Weights of a small image denoising model.
Model: 6.52M parameters, arch unet.
Training: soap at rate 0.0015, 16900 steps, batches of 128.
Rows from block 5 of a small image denoising model, named by matrix and row number. Each number is 500 + 50 x the weight over its row's rms, rounded and kept within 0 to 999. All counts start at 0. Numbers have three digits each. After the name is the row's rms in percent of the matrix's.
After each channel's rows are labels from the 100 images, of 14976, where the channel reaches its highest value: "patch colour" is the nearest of a few named colours to the mean colour under the peak; "responds to" is what is common among them. Only what is clearly more common there than usual is listed. The data: aerial photos of the United States (SatlasPretrain).
# conv: 3x3 conv (model.mid.1.conv.weight, 384x384x3x3, each kernel summed), inputs 231-307

conv.259 103:554509487536536470472464475414514467427429465476489456450564493455525458522433487492552589486522511541457444524517519612461548454446507540524508486482523527458535490502543407442501450491491461502457536453454457549557444543482464517
patch colour: grey
responds to: building

conv.140 098:471531405524511552522392544505487453482462478436496516464429462510553527536501487424551553293412418447579512544492544450476459517466523589467458510550443493526496495510476496534506483458465548480477570571396450582472504549550493464
patch colour: grey
responds to: building

conv.276 097:587486552563503486487458526530571439494478471498471485585494482474495474427478498562558429453466458490402420550523487536574492577410463534541355532453541513445562462558424556403578625513513544507457449450494489440461607477495473583
patch colour: pink
responds to: building

conv.170 099:432599496506509462458511616487421414519519637469491540508445472653477475583513527464473433516408534516471542484512513548554523502475492500479626475561488577480454539539479434568501577476486404451561487518486536481559471444447468380
patch colour: brown
responds to: building

conv.206 099:534653474450516424518455442551488496449432452484429460498506462447417462555423535512410579504561513469445497408492505529501476464601467540439454491466495545413469407495493501460465537542439500480461539472461465392480529510476490404
patch colour: grey
responds to: building

conv.92 120:538521616562482603520483514429503359487475437491482473454566499446476453550460461532500478507454507511474429440556497509512480487506487431385569513485392490353502480487460420456491500499544532444556475506429520569533486524547615566
patch colour: brown
responds to: river

conv.44 098:482524443589473519506516588495417532548545472502492421640462437543485535516389558574491423492481542472677563513562516528439446513579532519447448471557515420514544512527419562419428444527474439393531492485531409526451587503577472494
patch colour: grey
responds to: crop field

conv.164 093:515448496594447519533441508484513552417587432465548481490591419517468578405524499504493499412602395492425513462480532477430489422482435560458621500367496401529499565501467523434490382606534528555511486476471526498508500560487431402
patch colour: grey
responds to: building

conv.349 113:527512471467546487437555441521544435381510598539493466529494513511498485511483480515557532532531495437472462531568522447501532518535490534515555454505402464490494496512440366506418445568466458458555377471503466526511465385480572688
patch colour: brown
responds to: building

conv.111 101:485551408510466518456519495495423496557501514523492463531500551531467523372508523464527498505461478539524564583420530539488481493470453544470467469540587407549374500698431536447455627512508579502450569515515392477488480452457405542
patch colour: brown
responds to: building

conv.345 081:425456475538492476485496523475508536464481593386445475497470590498512533483459512488582476512497475539499513446586404489458463424458463551521471470464493412508553482574533456502616498509490454472495494520560419491518485536495444474
patch colour: pink
responds to: building

conv.302 098:530514433486570498514586400494492554425615482540562536489474469421464501465582596513446604416492500461456447603489530513434563470493477518473546503485432508511599509488490500536476492543467503422444524483517542488578479447506538469
patch colour: grey
responds to: building

conv.328 089:457455476452515571552505484531485343544519569513460429463462488463490456443522490557574381485537499469539380505533557618565466504537477498467566403408567501522461492426448526438434380541453537439478480490435554552480516575534533492
patch colour: brown
responds to: building

conv.106 102:444506430525554476482479505481503501495365489520491455504470479604470429477424541489409508453573445765459418488544482428479478413500508486463453575481442545505546552449480512500416544509465471484518504511491510607465474425677534449
patch colour: grey
responds to: crop field

conv.97 104:499573506508502572517535548472488405532507612529434492507509446577514516478458501431447405547514605469568536448529505410538561506491524535545518472523476528527508508445418452436492409436461475495579447545470419513558460345543525534
patch colour: brown
responds to: building

conv.178 089:463506594461522480455495526552566501597579506469618504521510463507448505379644430495573519605396507519485372640485452516414451467492480495490463559486564392588463470580540591467525566557413434456497495525422574486565576435488468529
patch colour: brown
responds to: building