A small image denoising model, trained from scratch: 101725 training examples.
Rows from block 5 of a small image denoising model, named by matrix and row number. Each number is 500 + 40 x the weight over its row's rms, rounded and kept within 0 to 999. All counts start at 0. Numbers have three digits each. After the name is the row's rms in percent of the matrix's.
After each channel's rows are labels from the 100 images, of 14976, where the channel reaches its highest value: "top examples" is what is common among them; "patch colour" is the nearest of a few named colours to the mean colour under the peak. Only what is clearly more common there than usual is listed. The data: aerial photos of the United States (SatlasPretrain). In brackets: how many of the 100.
# conv: 3x3 conv (model.mid.1.conv.weight, 384x384x3x3, each kernel summed), inputs 0-76

conv.344 120:470513595519489485534534440477517465483534507443477433410405490488595475479362508502544532506476496540477513407538568490466495516487391474438547484546499477512443452471504540513448436517479564473537501499483590492531496516594533462
top examples: building (81)
patch colour: grey (82)

conv.92 120:468543513565536488499426513459469489524564442464515428525498490560546464470538562534409518519409444522487527608556457585537449459536493600435524470460498496524437478501494536498464550422559481494506486507520460456488494483432534626
top examples: river (28)
patch colour: brown (92)

conv.156 104:513486520516518484485440462535524536517513514523520545476563506488462517474525453479442481502478568493551527443507469540515548501562568499472524522549506521510551427527479512501539493470467484484545549644498452518403475557466484542
top examples: crop field (36)
patch colour: grey (88)

conv.97 104:546581542468468473517463533506526491508477530470542533516553475480467539613501507498513477524478521467415503485470441516496480414491548408477518476534512482508533550479466490510441497445512460434532504497515438531506516491504414497
top examples: building (74)
patch colour: brown (85)

conv.310 103:502521486426541491462535502501554544543536475485558502476501478505518435461491443506429459451437511455559519459510475435489516424429504388486517505481525509501496478505495474498478420507494476500548450510470576555443514382432522502
top examples: building (79)
patch colour: grey (82)

conv.328 089:406576501490489466474510463502489547533515498491538529554524533504421493538524527385494512504477419520482507470534481413523448426448415489472489484447511553486520455517452476542527464548491525479468530523483494463491522562514465448
top examples: building (71)
patch colour: brown (69)

conv.44 098:472484439468511509519483466463505563586511426531471513398422528482471462498515515466490431466548509495497464510500492450530456497459486535444509509470531474489529469546495469516476538525533482437448502460464504543429450457487464511
top examples: crop field (27)
patch colour: grey (83)

conv.200 106:486441445489470528480454497472468459490499535472503574470529445446514471523496529552563450622573603497503504565455483533492506511489487551433471494501488499521488545551505486474546455486537457429524466471476526504471426462465439480
top examples: crop field (25)
patch colour: grey (88)

conv.106 102:489426476539515512578531519578490555484560462507487527499475527515506458492461484489479444517465583499504426507510484389499485471486502478438481507461499509517454467513508406539507511453520471481516477544496503541534431503508408502
top examples: crop field (30)
patch colour: grey (85)

conv.224 095:543576497479516474454467507495486470536501547469465571516452508471449503561482508465460456448431519467540548499465595514485462469519555480448477507502553490474512479569538456515483450611449435485429515504513504479483513440479428566
top examples: building (73)
patch colour: grey (83)

conv.152 087:510486506511643468548517474498525501506554382470517540475523533491497512540512541485477480504509530452384423495488500577485432503511452505506528590495527468610504481499516513446496560482485571392511540478509540539484482475507513506
top examples: crop field (34)
patch colour: grey (83)

conv.42 104:510531410517518498452502515480466516504495484409549480423520529478482452544516478493515527503431494547519480502476559525492492510491385507460527474477472514434514473496471429513555446347538426499493487560516513484435486461542478480
top examples: building (97)
patch colour: grey (82)

conv.71 129:487464417537495528482488508428542480488487453480512491445459405506525473544477508477514518481492485512554475484457618490491473475505462488543473505527521516497523475472509503511471429557573503511475535512551508486485472499537499520
top examples: building (99)
patch colour: grey (94)

conv.150 108:464537452468488497425409453518452490452557457499526463501459520486539547496543509529505502445493493506513509446527527515499494496501407446465493565452503451534489498477465478540514530531509475509423505531505490511543527465566513468
top examples: building (69)
patch colour: grey (84)

conv.148 128:500461424452491510465539483524471502438492487499499527456479418494552531476490506496479423494487483487471493388422488448504511505490467519495546459500536490456499442414485490509457484489641462484513523579478503472537462538437508541
top examples: building (96)
patch colour: grey (87)

conv.183 108:473525425467540493510499328502449463541522515422453492479537502433522523485511493493510466519459484456449480519456508480499483522553528555472506482482519519519517528500449469545551572517508471503471507483518514498429513469480464574
top examples: building (91)
patch colour: grey (82)

conv.319 086:492469450424508519450440480530430513532447495504481543477492548462538538488444511497525391446522458501490519475503490518538482493473500497502563484458547482530488484449477440433448427466532474461495509506537399517473486465467450508
top examples: crop field (35)
patch colour: black (27)

conv.197 106:505450439516512485475490470478517449522480497549511516454506499484537459501542497489438412454502541488482479446465470396453503482470435503489482483401476449457450508491497466506525505532463446455495532501499461479473486458462520521
top examples: building (86)
patch colour: grey (83)

conv.140 098:464506512541473495489497524537517471517492489534502465420465512508550439534470480457451493465472506497532470533509426462472497545481409525471555475500492495446511534571504445520496519482469490496513431469499525570522492506498534534
top examples: building (85)
patch colour: grey (84)

conv.358 111:486474601469523482532490492494511586522487520484480538517474432437369569491470513513459456501439529452474501478423481515467474492532530493520538474490551453507529444452492529502494433458479564532446521475456491453468480490486445498
top examples: building (75)
patch colour: grey (82)

conv.307 100:485487416459510493509490506493510492500515508530523494492550500575504560511446528533531428424426478511388506493447540495475508541478470511525480438451487568542542506475500484461525519481534551536491491505543487485492450465446526516
top examples: building (67)
patch colour: grey (89)

conv.349 113:519536480489510522487461649525520553564486514453619506476474481478526473394570516530548466456478537500499480518390501491485432504524583492452490534540536516463510555534485481506442502503507497507499445477522444515461452485533489527
top examples: building (80)
patch colour: brown (69)

conv.129 098:461544472553510461495435512468447514483422494469532502465546544462525416520531523497495431466514490525494491496495579554550467542496547493543483565442511485536529521457579482580540491609553369473526505541515484565498493452448543512
top examples: building (74)
patch colour: grey (82)

conv.147 093:479571463450523504475547452478524547484503443479494518499474537459622492432485496464534482499522503557477493476554581457449539467494554519506493483448456482460492528442438538534510451445508482466496504543478461574494486491394513541
top examples: building (89)
patch colour: grey (84)

conv.206 099:483518532406474482508447507457442476470470429543444498496535497520539520526430524548467510414491480494476472496543507470458489483551415450469503492508417503539470537582494493484502555452534557465495491461492394499535473539510352579
top examples: building (67)
patch colour: grey (85)

conv.276 097:584463518539556483534527500534488473490514542523513535492472499526550557476431459489445481505446556486512537470489541485482483471479560468607523485538595545520540455411465492540515527517449442526500520492493433489546522532534515484
top examples: building (67)
patch colour: pink (32)

conv.309 099:500510455504472519461550491482428469498482466471498505488485505452531495471485562484463633516474508469499488530473467461504482485486508552483578448456447516499553547520685544505473529587493503471472486485490467468446474435459520491
top examples: building (92)
patch colour: grey (88)

conv.232 110:483475482504520505537483493491519442516502459472491524491468480511501503530483517585545478479470519519425432407515518465491507533603516507535440491461536484586526480508494469450487545463512543505501478462466479532478522486502425486
top examples: crop field (25)
patch colour: grey (83)

conv.164 093:447478529475534441479531477542477524572473476464521521558514513424502492484534484516526492574445477504399438506450593498514453526447535486466475491514500559529508505466474461483478503548506508485503534506470537493518466423414541478
top examples: building (95)
patch colour: grey (90)

conv.178 089:518488541491554548489456529435577510554477558504529536521505528499528499497437506429506418507468514455470524415520538611500502553510449438578550510447552474486524461522523543526467505561446457543515562480447398530551505524515468438
top examples: building (68)
patch colour: brown (63)

conv.260 107:539480418468511554526505494553472532450468463499479504515510413461448457505541506550549533550492494474520485464416528512493519477549524532489489432519483470514524539501447488533516483453529522411574461522525537492521491468507467540
top examples: crop field (41)
patch colour: grey (81)