Rows from block 6 of a small image denoising model, named by matrix and row number. Each number is 500 + 40 x the weight over its row's rms, rounded and kept within 0 to 999. All counts start at 0. Numbers have three digits each. After the name is the row's rms in percent of the matrix's.
After each channel's rows are labels from the 100 images, of 14976, where the channel reaches its highest value: "lies over" is the class under the peak. Only what is clearly more common there than usual is listed. The data: aerial photos of the United States (SatlasPretrain).
# conv: 3x3 conv (model.decb.0.0.conv.weight, 192x384x3x3, each kernel summed), inputs 256-383

conv.47 098:459504459471558470508469468502514515500498437461524440542489505542570546525485539514478637521513556535505524471507566512482550564513466443495471469504495509518521544546578454489382527582510615552479403458529561505480482385527547506538388480454474455490501395452375480486425515414489500527457484518470484522519483542478585482511477538529506516512552509559468455487364489458475435520480
lies over: building

conv.93 094:515478535545470417516484522501505470554445456553469483522561426511519497423467531515473487493583485492520463433475461481462450499553500511440471582514494529534591466475588549573639510493491515514463453572532589505457475394487487509507506504516505520523463515409484482460530434504560433447465493482451511557512577537494502538510390406489468506512495483461510558453513452499583529467514
lies over: crop field

conv.1 098:488425493511494515495522476414466504503489536484463514507509487472418521523511521595467508504453522549466514422488448487486435484542525443509528456252588554451513504509440470469536524512440551504438499555545475537533488531463561508519533502508452497445442452529551496484456485524493500420457487479482513463435466507506533532500503549414488462522457496479463533512483508505491514479470
lies over: crop field

conv.8 104:564478492472559531514469447489524569483497497494490429553437477509540467510471451606460542497533559421435439471484517508469471541469431447414511556551500541460433520495575450491461417468600452497470527383515524460439596484462485485515532511468519588579541492511551439517523426484548492462549530449523482527529504506422503494479540516494411483515523485452522505498522484505490514475531
lies over: building

conv.169 095:469541471557452548536459507570408464514508504491543487514458540528543488424523549458417524527531533497517365510473425516587506451524470476454471510494389561519523458588441491462465467506484539444474485525533508481520516398531574459543557581476524607529470466518501533488486557454550547464528434579545458419520512493485579467504513501521521502561529542511505521520516346456441544507453
lies over: building

conv.125 104:538528535406521502501465507473527456479455475522512524396397523594503498532470497501450500442520496559430518448464498443578492516547521555447543555418475508511525498482572465565539459453496507486508570497513515507502534534557530452505519550555517477532495552479549405548513524509399546463524592424476525529573446516513492533486503518475508524381525504440572382503529489535526472462427
lies over: building

conv.96 107:514448458491504524572560510537488496510591521489498482485415493517414473490485491505526478576498461517536528529442464600484477528460389553453481498481495526475541538499493484457522550497479502511462489455507462535491506556459513457499455470533503560475498527494445528606467509502437487512510578538512475449475541550510524482524524516509548549455474537591557512494480464488526510428547
lies over: building

conv.85 098:456408496448477474414452441478510514500533557446476461538511561538528478386529429469473487480488539452478540509486494494444531547483530542419520498537540596502496470439476539508453564553529495461429434457442484495460509569488515504402521496541410522518530565490628507571508557490473473413497387526382429513560573498491414542463441437533455471498400495514548507471509516473477522544485
lies over: building

conv.190 097:421476471496487513517457508504418527497560502454461530460487512502516445483521479536509498489540560431521482592529595517507499493439494509525458493469532506498519451527531472553480519466504538590446512533498480517504518480385539397542520523476443471542531603575627544525490470538571481463515512594452439539459556477542460557571548528558480466506488535420470518402479389480491504519466
lies over: building

conv.186 109:567499505508469570506505545527494521516521489513496462536508474521513458499524482506474501478518456421367512517492531517482526537526495583524483503450485532526517537504556465445476531526562487528507457568513484510477540550450452512516493464493476492364386500490530525505501387491512510529526487535482532488507413484535474293447461498412474523526465568505490542428496508563469500472488
lies over: road

conv.110 113:479492447524486467501503513502483507506515486514503512500478505426426486432525435545507442528441441453447509499517453473445572491495472521438481465481450540452531546513573472460427460574522448476507513521451521497505459561507452472483594470454480476527453452571558499471526514520503483534563509470463476518511494468496196483458461528513496551476422502502529484440577517527528505474530
lies over: building

conv.40 105:462565511534508525561452523486441503478493524560467481534414461502487409499477479520481508510533465567445515577525555460465492547458511451445485489498533459509578529466524490497466407503473443543490463567482504488540487452555504540479489578528539484529551550518548521497521505488550517563487533636528562543537537346515476454465445489504492521474556489539528630476492463509485509471502
lies over: building

conv.22 113:567519537511455490543435483499487550527522482469561498475525434448536489504421443510551474530478538376454512317591606481486560440512526368548464415531495602497461485501550548511470539485542532481535501517514511474498418540516551483488495484543536518540517541484544482481553542511581469568497471406453573497491477453544519499513497506473429486501496475471453501420563523534536505572490
lies over: building

conv.95 099:526432469477623505514508504535404485552460510504410468505492532426417481444572486492586500462496613493494538512529374510483439546571543482503462427480471549492540491467535535502431461577487449554521534452509566534468492451439402509496478508464504553483521554407532421572506508484534568554486540484511532544514552536496548524484366516464504548451502539526440533478399492514537505432553
lies over: building

conv.66 098:519503443561446529444533511540439501480371492396490530515507449429506525466455549520519546534430511515438485476598532492371473469585507444469530448468514587500519450515499449508522502465497449441474545507416494557491469465487543493469498453515470570496539511531556527476530482493497530469414527454604562506466527505480537482499512467456378489566484504492497518580466514482522475496487
lies over: road

conv.138 102:473509504575598453449490499455498509482458502537476528521475463501419531500527512403520486376525517548481479496458446484507430496537509579500506437434545537488540452526533491466455447516403502417424478506451446538504547439505534507511536540554482412448478440524512539528481471452523538477493544442517479453532478543502525513510525501483535502478516501487449565498488444517481497479494
lies over: crop field

conv.136 096:415444435468517551537547539524508523546482459466524563499445443604471505498465474554543478495502460523516515463466535467482487535478475482475479527455478557431471445490528503461558436497468558525542508546505493408634509462524438464532499492535468456375417521487553501535479477520557518531464582481471454571509542468498474348451517510444478457464499586560568553490513463505552512443559
lies over: road

conv.165 085:474509528531506476552517483505707574509485477514538503507488432519498494509519496456472499425456574483488494525522494541469521519477453459496540562526574493503520493505462558484419504505463482580479428456453454514577468500451420576520433444545506442507506527527483469442460500411449462532503467476495447481516542484460467532535511525455482546445488560573489530514493544638529474501499
lies over: building

conv.103 111:482473561482454506539456499536504500563455484481495536518456463470477448433478470525495545429533520526498496497538529454506466505433516547485545478588545499483489502498472520477499512481493537487445535475539465514497488559482416514474457522481498514532434452480529540449512547494538437501503478500510452422448469491373474495490450555498443509607513451493572549538491504507497486448551
lies over: building

conv.166 098:397459551421536509492512575542525515477464485519503500547511483396539417492544488539478474474554473508469541499466507463400503546518470460526521473512471497583483514502531500477533543465598532508535510560503493301497507495473436539487518499503525514522377533454520554501514456493559498444480551501497474518368487519548483479501467525472475472507504490499512492459549538581453485450518
lies over: road

conv.123 113:526469509455479506531468500487432514528491511486484418511470544405426561491426475511589511490539575559524424490460558439615488504555492470519466538412497504486490479521532495487505595493503565508513521420489469500471469462462517462477497553511429577528472518510500492521444422459575508422596484376402397460537440482542513491497482507549510437554497502434521458376522416527513507482503
lies over: road

conv.16 086:494500450494508578500488520499496503541506467547498476484461477466497468511542489577537493496506548543456490531489523511564402579516469451490445472447472509544470497538584486472495497509508550507399435415579444443396519480488551433478529735512486564476450480379500546465523571519478472510516482500518452467440530512504429517558489542462540483467504483472513509483489478436429479496491
lies over: building

conv.12 080:509513442440445570468442451450521502456497509539477494494503511538462519508551443470512469513489499515563447500568480516450482545479564554490520525419525466542453536494487491530474471531484513444469533392519519475531438561504545439487488556439475514525487509538564489554513477514523481432538469505473517522486513425548520464510453495459496454527468482504486495591431440504542481511519
lies over: road

conv.185 098:468523515450557494533473474484480488488485511572503466508547471540436479498488511523533517481570457531467480444475488479455450568437494494528519408473483533526435567467536495508486488547602522502535477432452496415442526509463410519486438498540561594456489500541608436530510492506563486479479485511479522531463532448433480508496466467492559528516500448484568484439508521547538478503560
lies over: road

conv.119 104:512513495485493435433444466594470509468481516528538535483440505498497562454456541509467474452492547485561458475481492529504469489561515497517454539502532589504524474447466520505468513521487487481498505488545507519505563371470555467578429550491476518585519477491500540444480493510491488446465467588543545543488529535554469484468497466546522493498467417458468516426548548488427540541447
lies over: building

conv.0 088:443484548518497490540493498463444491513494537530520463468613540468466449487543479554519486462502540414486339488458511489533548532523459549507574442460487530451460525485487469550496483429480461494477544559476496450527445475462499464517519606511514477479476487474504590453470499521510501503508470444498459433565471617497526446436509531501466509429483592569455502533482392484487460410519
lies over: building

conv.68 101:484463452510512455463485490547457467514492513452476563322550550544492465529492493496545488511591483489528493408579487478462471500527478524499537534436466523527425510495517533519562512496570465531473492525504528348478526535367511556469483477526532453540526499479532484465486515480455552472493464468423518445495452442509508505458502516567519505473470487500474491466515551482474535463498
lies over: road

conv.81 098:526469449530498603472492450458478504494472524536458475472445528444530507427536476529509486509460531516521498547534523500496563454472512597524482479483469543509455502523444439527468538481423504431526457490523493536458444615496445500443538662533541521497473530509564547558538524542489481496469423478486539518489476444476472496595548452492547536560463483476520478549529558500520467437524
lies over: road

conv.139 099:555417483535475486501437512503545501579474464540619468481531471495512533454602486549534483535548425473492478582582489524456489507476484453461481581499488551501488517508512529596427444461496473425467476486477458507444471518461571443497610484478499501503521583632542454392517579618526490459460478519461446398470492500473539501514593502546475533494430522488534524468530499494480532495515
lies over: building