config = dict(
    model='image denoising model',
    dataset='aerial photos of the United States (SatlasPretrain)',
    train_examples=101725,
    image_size=32,
    crop_scale_min=1,
    horizontal_flip=True,
    translate=0.06,
    color_jitter=0.2,
    task='denoising',
    loss='l1',
    noise_std=0.4,
    arch='unet',
    norm='groupnorm',
    hidden_act='relu',
    weight_standardization=False,
    channel_attention='se',
    widths=[96, 192, 384],
    blocks_per_level=2,
    block='plain',
    attention=False,
    upsampling='nearest_conv',
    init='xavier_uniform',
    optimizer='soap',
    beta2=0.95,
    learning_rate=0.0015,
    beta1=0.95,
    shampoo_beta=0.95,
    eps=1e-08,
    precondition_frequency=25,
    max_precond_dim=512,
    merge_dims=False,
    one_sided=False,
    adamw_lr_other_params=0.001,
    max_steps=16900,
    batch_size=128,
    epochs=21.3,
    lr_schedule='cosine',
    final_lr_fraction=0.01,
    warmup_steps=500,
    weight_decay=0.1,
    adamw_weight_decay_other_params=0,
)
Rows from block 4 of a small image denoising model, named by matrix and row number. Each number is 500 + 50 x the weight over its row's rms, rounded and kept within 0 to 999. All counts start at 0. Numbers have three digits each. After the name is the row's rms in percent of the matrix's.
After each channel's rows are labels from the 100 images, of 14976, where the channel reaches its highest value: "lies over" is the class under the peak; "top examples" is what is common among them. Only what is clearly more common there than usual is listed. The data: aerial photos of the United States (SatlasPretrain). In brackets: how many of the 100, against the usual share in percent.
# conv: 3x3 conv (model.mid.0.conv.weight, 384x384x3x3, each kernel summed), inputs 288-383

conv.172 093:504559478538552476481540476451485536513537475582450528360450475520484511458423506386463473511457487575520559500517481598522525516460503485534593374507462482597547447473409531489566462584519538523531490494462554543554563457520449570480411483574555459562441493628453551455443472434585476466
lies over: crop field (38 vs 7.1)
top examples: crop field (40 vs 8.8)

conv.274 098:470575534526473570587612522486438563553457473509454525560450543463443489520439466506490443499456512481540439572405488460513519461410472519490444435483534504585422503528546492489506451531580529516550460528531527511378529482409531483485465585452468496499556455544398496483546563589621479546
lies over: crop field (27 vs 7.1)
top examples: crop field (33 vs 8.8)

conv.103 098:497538443454463501534540420493484572554486559413501512532510531506540515504484423488543570593466512525510454456510472441431536501456599499510456513528417524484564453483566507476616516519503486478533610554396451509513556491518464513478493518512511482503567497525521540453451515603504548492
lies over: crop field (26 vs 7.1)
top examples: crop field (28 vs 8.8)

conv.206 093:510545437491509472528577468503524486511517512507451451547513529494500452479471518548476445568510531538542456513501491411525528573441575523504470439531470495587536455503410512637532436528413453414404557532554516464554527492486444509498434509456472451522505452520444438475523451523489529417
lies over: crop field (27 vs 7.1)
top examples: crop field (27 vs 8.8)

conv.119 090:507499485518519595512515570429425566468496623445446395530516474541499600534468512554487561507531526410514538463499552466388542482482498504514496460481566474482468503568477512518477415577501373451431410562437534528463408504572496454484528457524560565583440481492550520531499485580535518480
lies over: crop field (29 vs 7.1)
top examples: crop field (29 vs 8.8)

conv.62 105:427430488479590505471451495517481507482521512472487491557468506441587423506483487479507423565569565478559465401482491450499428469513473436486421536513515530436568425444448559444554534459518458554530532505429411532523477514435568493516414568492548624595443465505558470592525490474447499547
lies over: building (56 vs 4.4)
top examples: building (71 vs 42.2)

conv.231 114:441543554484426516501582479440498559522525485477598554551501542482482518487453544480487521409500475491512590478490557486476458448424515558461495452512566602474503523476498435499505571503476523562408501527533552499553519580651545396467450497604508495506533519511519537486588427485506505498
lies over: crop field (53 vs 7.1)
top examples: crop field (55 vs 8.8)

conv.223 092:574502436530463481534554499474474567559486515471496453362401487475463444454474460393438462488492479533499513654544565556519452453439489580426534415410424471475515474586474498486524529526580432507531504494499507551529501499454535435461478529465554514421571492563476490537495436595422471467
lies over: crop field (26 vs 7.1)
top examples: crop field (29 vs 8.8)

conv.312 116:479443420485463533477525534545370528438502521519523426508437479531504599583443495413508404456511468431405531489534564487496502480568590570510539450565521524436471459586504422518434489548507512558457522655514561501490458529519539388431527554561399460516506564544547412450585428529441433425
lies over: crop field (42 vs 7.1)
top examples: crop field (43 vs 8.8)

conv.382 113:501533506488450446510565544529492526490444528528386610420513579506514491583494592495525475419447501446444590436457594508412477472461541488445584502452442449518553527434485463521549418509558427570545556542454482529463511594486591510533576528448578542550580493506502492288449485507482515439
lies over: building (92 vs 4.4)
top examples: building (99 vs 42.2)

conv.163 101:410510490466462521448492451634555527478532445560563422438516515438512613435513530379470535509446430464497596462522515539513613506561494455597487493459519472471532521514441525553469384546484503580481530459472512488468564505494419514553511524403527544589491539528516492490553591524518539580
lies over: building (38 vs 4.4)
top examples: building (89 vs 42.2)

conv.32 103:514384556430421398492609575530385448552396446467521488551506555501470598483502534477522478466497519511542595407533610431452503428519470568544430535477483572452491470568563607549442441510538562535448571561468530457464383524559524438409544501452490492418503524503518492516556512485508566488
lies over: crop field (31 vs 7.1)
top examples: crop field (36 vs 8.8)

conv.343 092:451453481464462435529583480487382506548466489455504591557583586574527530597495548469622496489439425529534518475470490397571465444501504467492538444547495561535501458509535486507464484408553464579448476511477571482479509444498487489496480515522461489461471478524525412481589522375537549518
lies over: crop field (26 vs 7.1)
top examples: crop field (27 vs 8.8)

conv.208 103:560571428434508569557395360473442440420548488590552439502460466443501516481643492495480489433533465624451520477418556531452439460447439476459571453470593420521449505540464590467483435501449480546491464602489540512581510506543515558455549437545504493541477558590413522470451475428498556455
lies over: crop field (31 vs 7.1)
top examples: crop field (34 vs 8.8)

conv.169 104:474475476478569474580472424417429525487520399498476452524440459415612370542526517563482466390501502456484506486471515465464497465539512590445528452491511481537468456405552589420517503494469538585477536531469492535554516588576530492445490532554562497504479501469487530485570471594488464561
lies over: crop field (26 vs 7.1)
top examples: crop field (28 vs 8.8)

conv.309 098:448487525486577480445505444420494490477553453420458590493488409443485490525491486524509428574609544578378495480467541536496497497504564504372524486470421528432567514565544441572554466427502499435545566469456459555473568518480545527517452552486447540505470480471507389479423517522534568576
lies over: building (58 vs 4.4)
top examples: building (78 vs 42.2)

conv.4 079:536487477547504482548475420446573488522539532530569528537549454493546543544531510424585624586473447524462503512479540494468477542537422484484526446533502486539466383557524484545439478502475444537499541546487551528448446431588577521410482504428411585393528523500580484444524436478459520524
lies over: crop field (31 vs 7.1)
top examples: crop field (33 vs 8.8)

conv.321 095:507493441494481389565521555421411529588481501498497436474420439494493505527486541521515548464548538484513487538508470427518526452500446549593406514428582510461464496481549431468555378575438439520492516480512401573444485493492513511482474509566547458516500468505453448487504452489450506477
lies over: crop field (33 vs 7.1)
top examples: crop field (37 vs 8.8)

conv.205 106:510436435489537380470513564471468453623408549492454521484482529523479566497437569512543551485542448518538487452489532524496554472404561503538498459557506518554544561440594526458596428475443476523480491463472448438475593461423533540495510542463460590502566418498506519479493484547518468536
lies over: building (50 vs 4.4)
top examples: building (78 vs 42.2)

conv.65 083:551539525576503458508512561524493553464476513582540562551539485523553425457524472462549477463452476503479467556512488568452571532541525561505516462509448467618509431425543395582574595537426368462440435504519424629498388575572625517406543612458458417556525488500467503443487540477422555579
lies over: crop field (25 vs 7.1)
top examples: crop field (26 vs 8.8)

conv.305 095:450452455507450534405502467414498475510497526488434525461436514553451520448539592408504559510481435545476478522514521442474516337495538588473542503570485441535528457471482518435598569619492426578529495415531512461529543556448501459509427557522440475547480495558534431580551461481428473552
lies over: crop field (27 vs 7.1)
top examples: crop field (30 vs 8.8)

conv.85 108:487502609563476597438520482439477421469526535486516584505384440568505469480439470527394429531578463429447567530521522457390538570518447487559524457572537466571453543556464431479525474568442535523514518538431482508532484560379607474451540444463501517405425484460537483429440565543529536429
lies over: building (36 vs 4.4)
top examples: building (75 vs 42.2)

conv.299 091:461539550553489498449500513492413482483580523478495513448551367514436522544527434485557493437525448455546561451531418528546480497537558497423559430411464538508481545559468433535542514418479442519526548534530489596533601499508557450490512450530576514469555378488507481499532462512490583418
lies over: building (41 vs 4.4)
top examples: building (71 vs 42.2)

conv.260 153:407463442458457420380597496456502518505465541471453511497558531487589507504513581511458447476486544564494485493434521525471522480540583492512541368471512507492599432562482419516582464523549484464483484408382417553478501471516537540537459503384583504538521526568464464461509533520477534558
lies over: building (94 vs 4.4)
top examples: building (100 vs 42.2)

conv.213 097:463474499489425542434474488508474484475543517553468505568526501501518557493459469393494407471488508462434508450496450422537487470461468462424567548550456535467452498533453546632499473427494497550611546504524463436486584458504540515517482494473475472446503553441530499534554509535449492537
lies over: building (63 vs 4.4)
top examples: building (87 vs 42.2)

conv.294 102:481474582514620447480525462382554448487505512481493495492471513438474469479630487589571538507442478532515497533448524472491489484532440560514541525518548411474496515584457539422482457496360566534418522541456482437623497436510512545508557438423544536454497582558568480511479482473537582540
lies over: crop field (34 vs 7.1)
top examples: crop field (38 vs 8.8)

conv.374 088:420526449404509481498497462533550522376493471491427464558427456564473550598527585477492518583537500458516563519420490444475521518502574532416586516581489494504510532489455552438588434461509492515540528449453467489519434514490515526517503519560464496500490435508466454408460498547507486449
lies over: building (42 vs 4.4)
top examples: building (85 vs 42.2)

conv.292 143:489563440475524566551604504491417538491497473513486477586439506505502425447425481485495410539496466485496563632514549502455488546481501552499432447552442541541573484550501485430458622499544474479539490513495599502517485481507483471505493530580417521515421583586452453396483520485549553464
lies over: crop field (67 vs 7.1)
top examples: crop field (69 vs 8.8)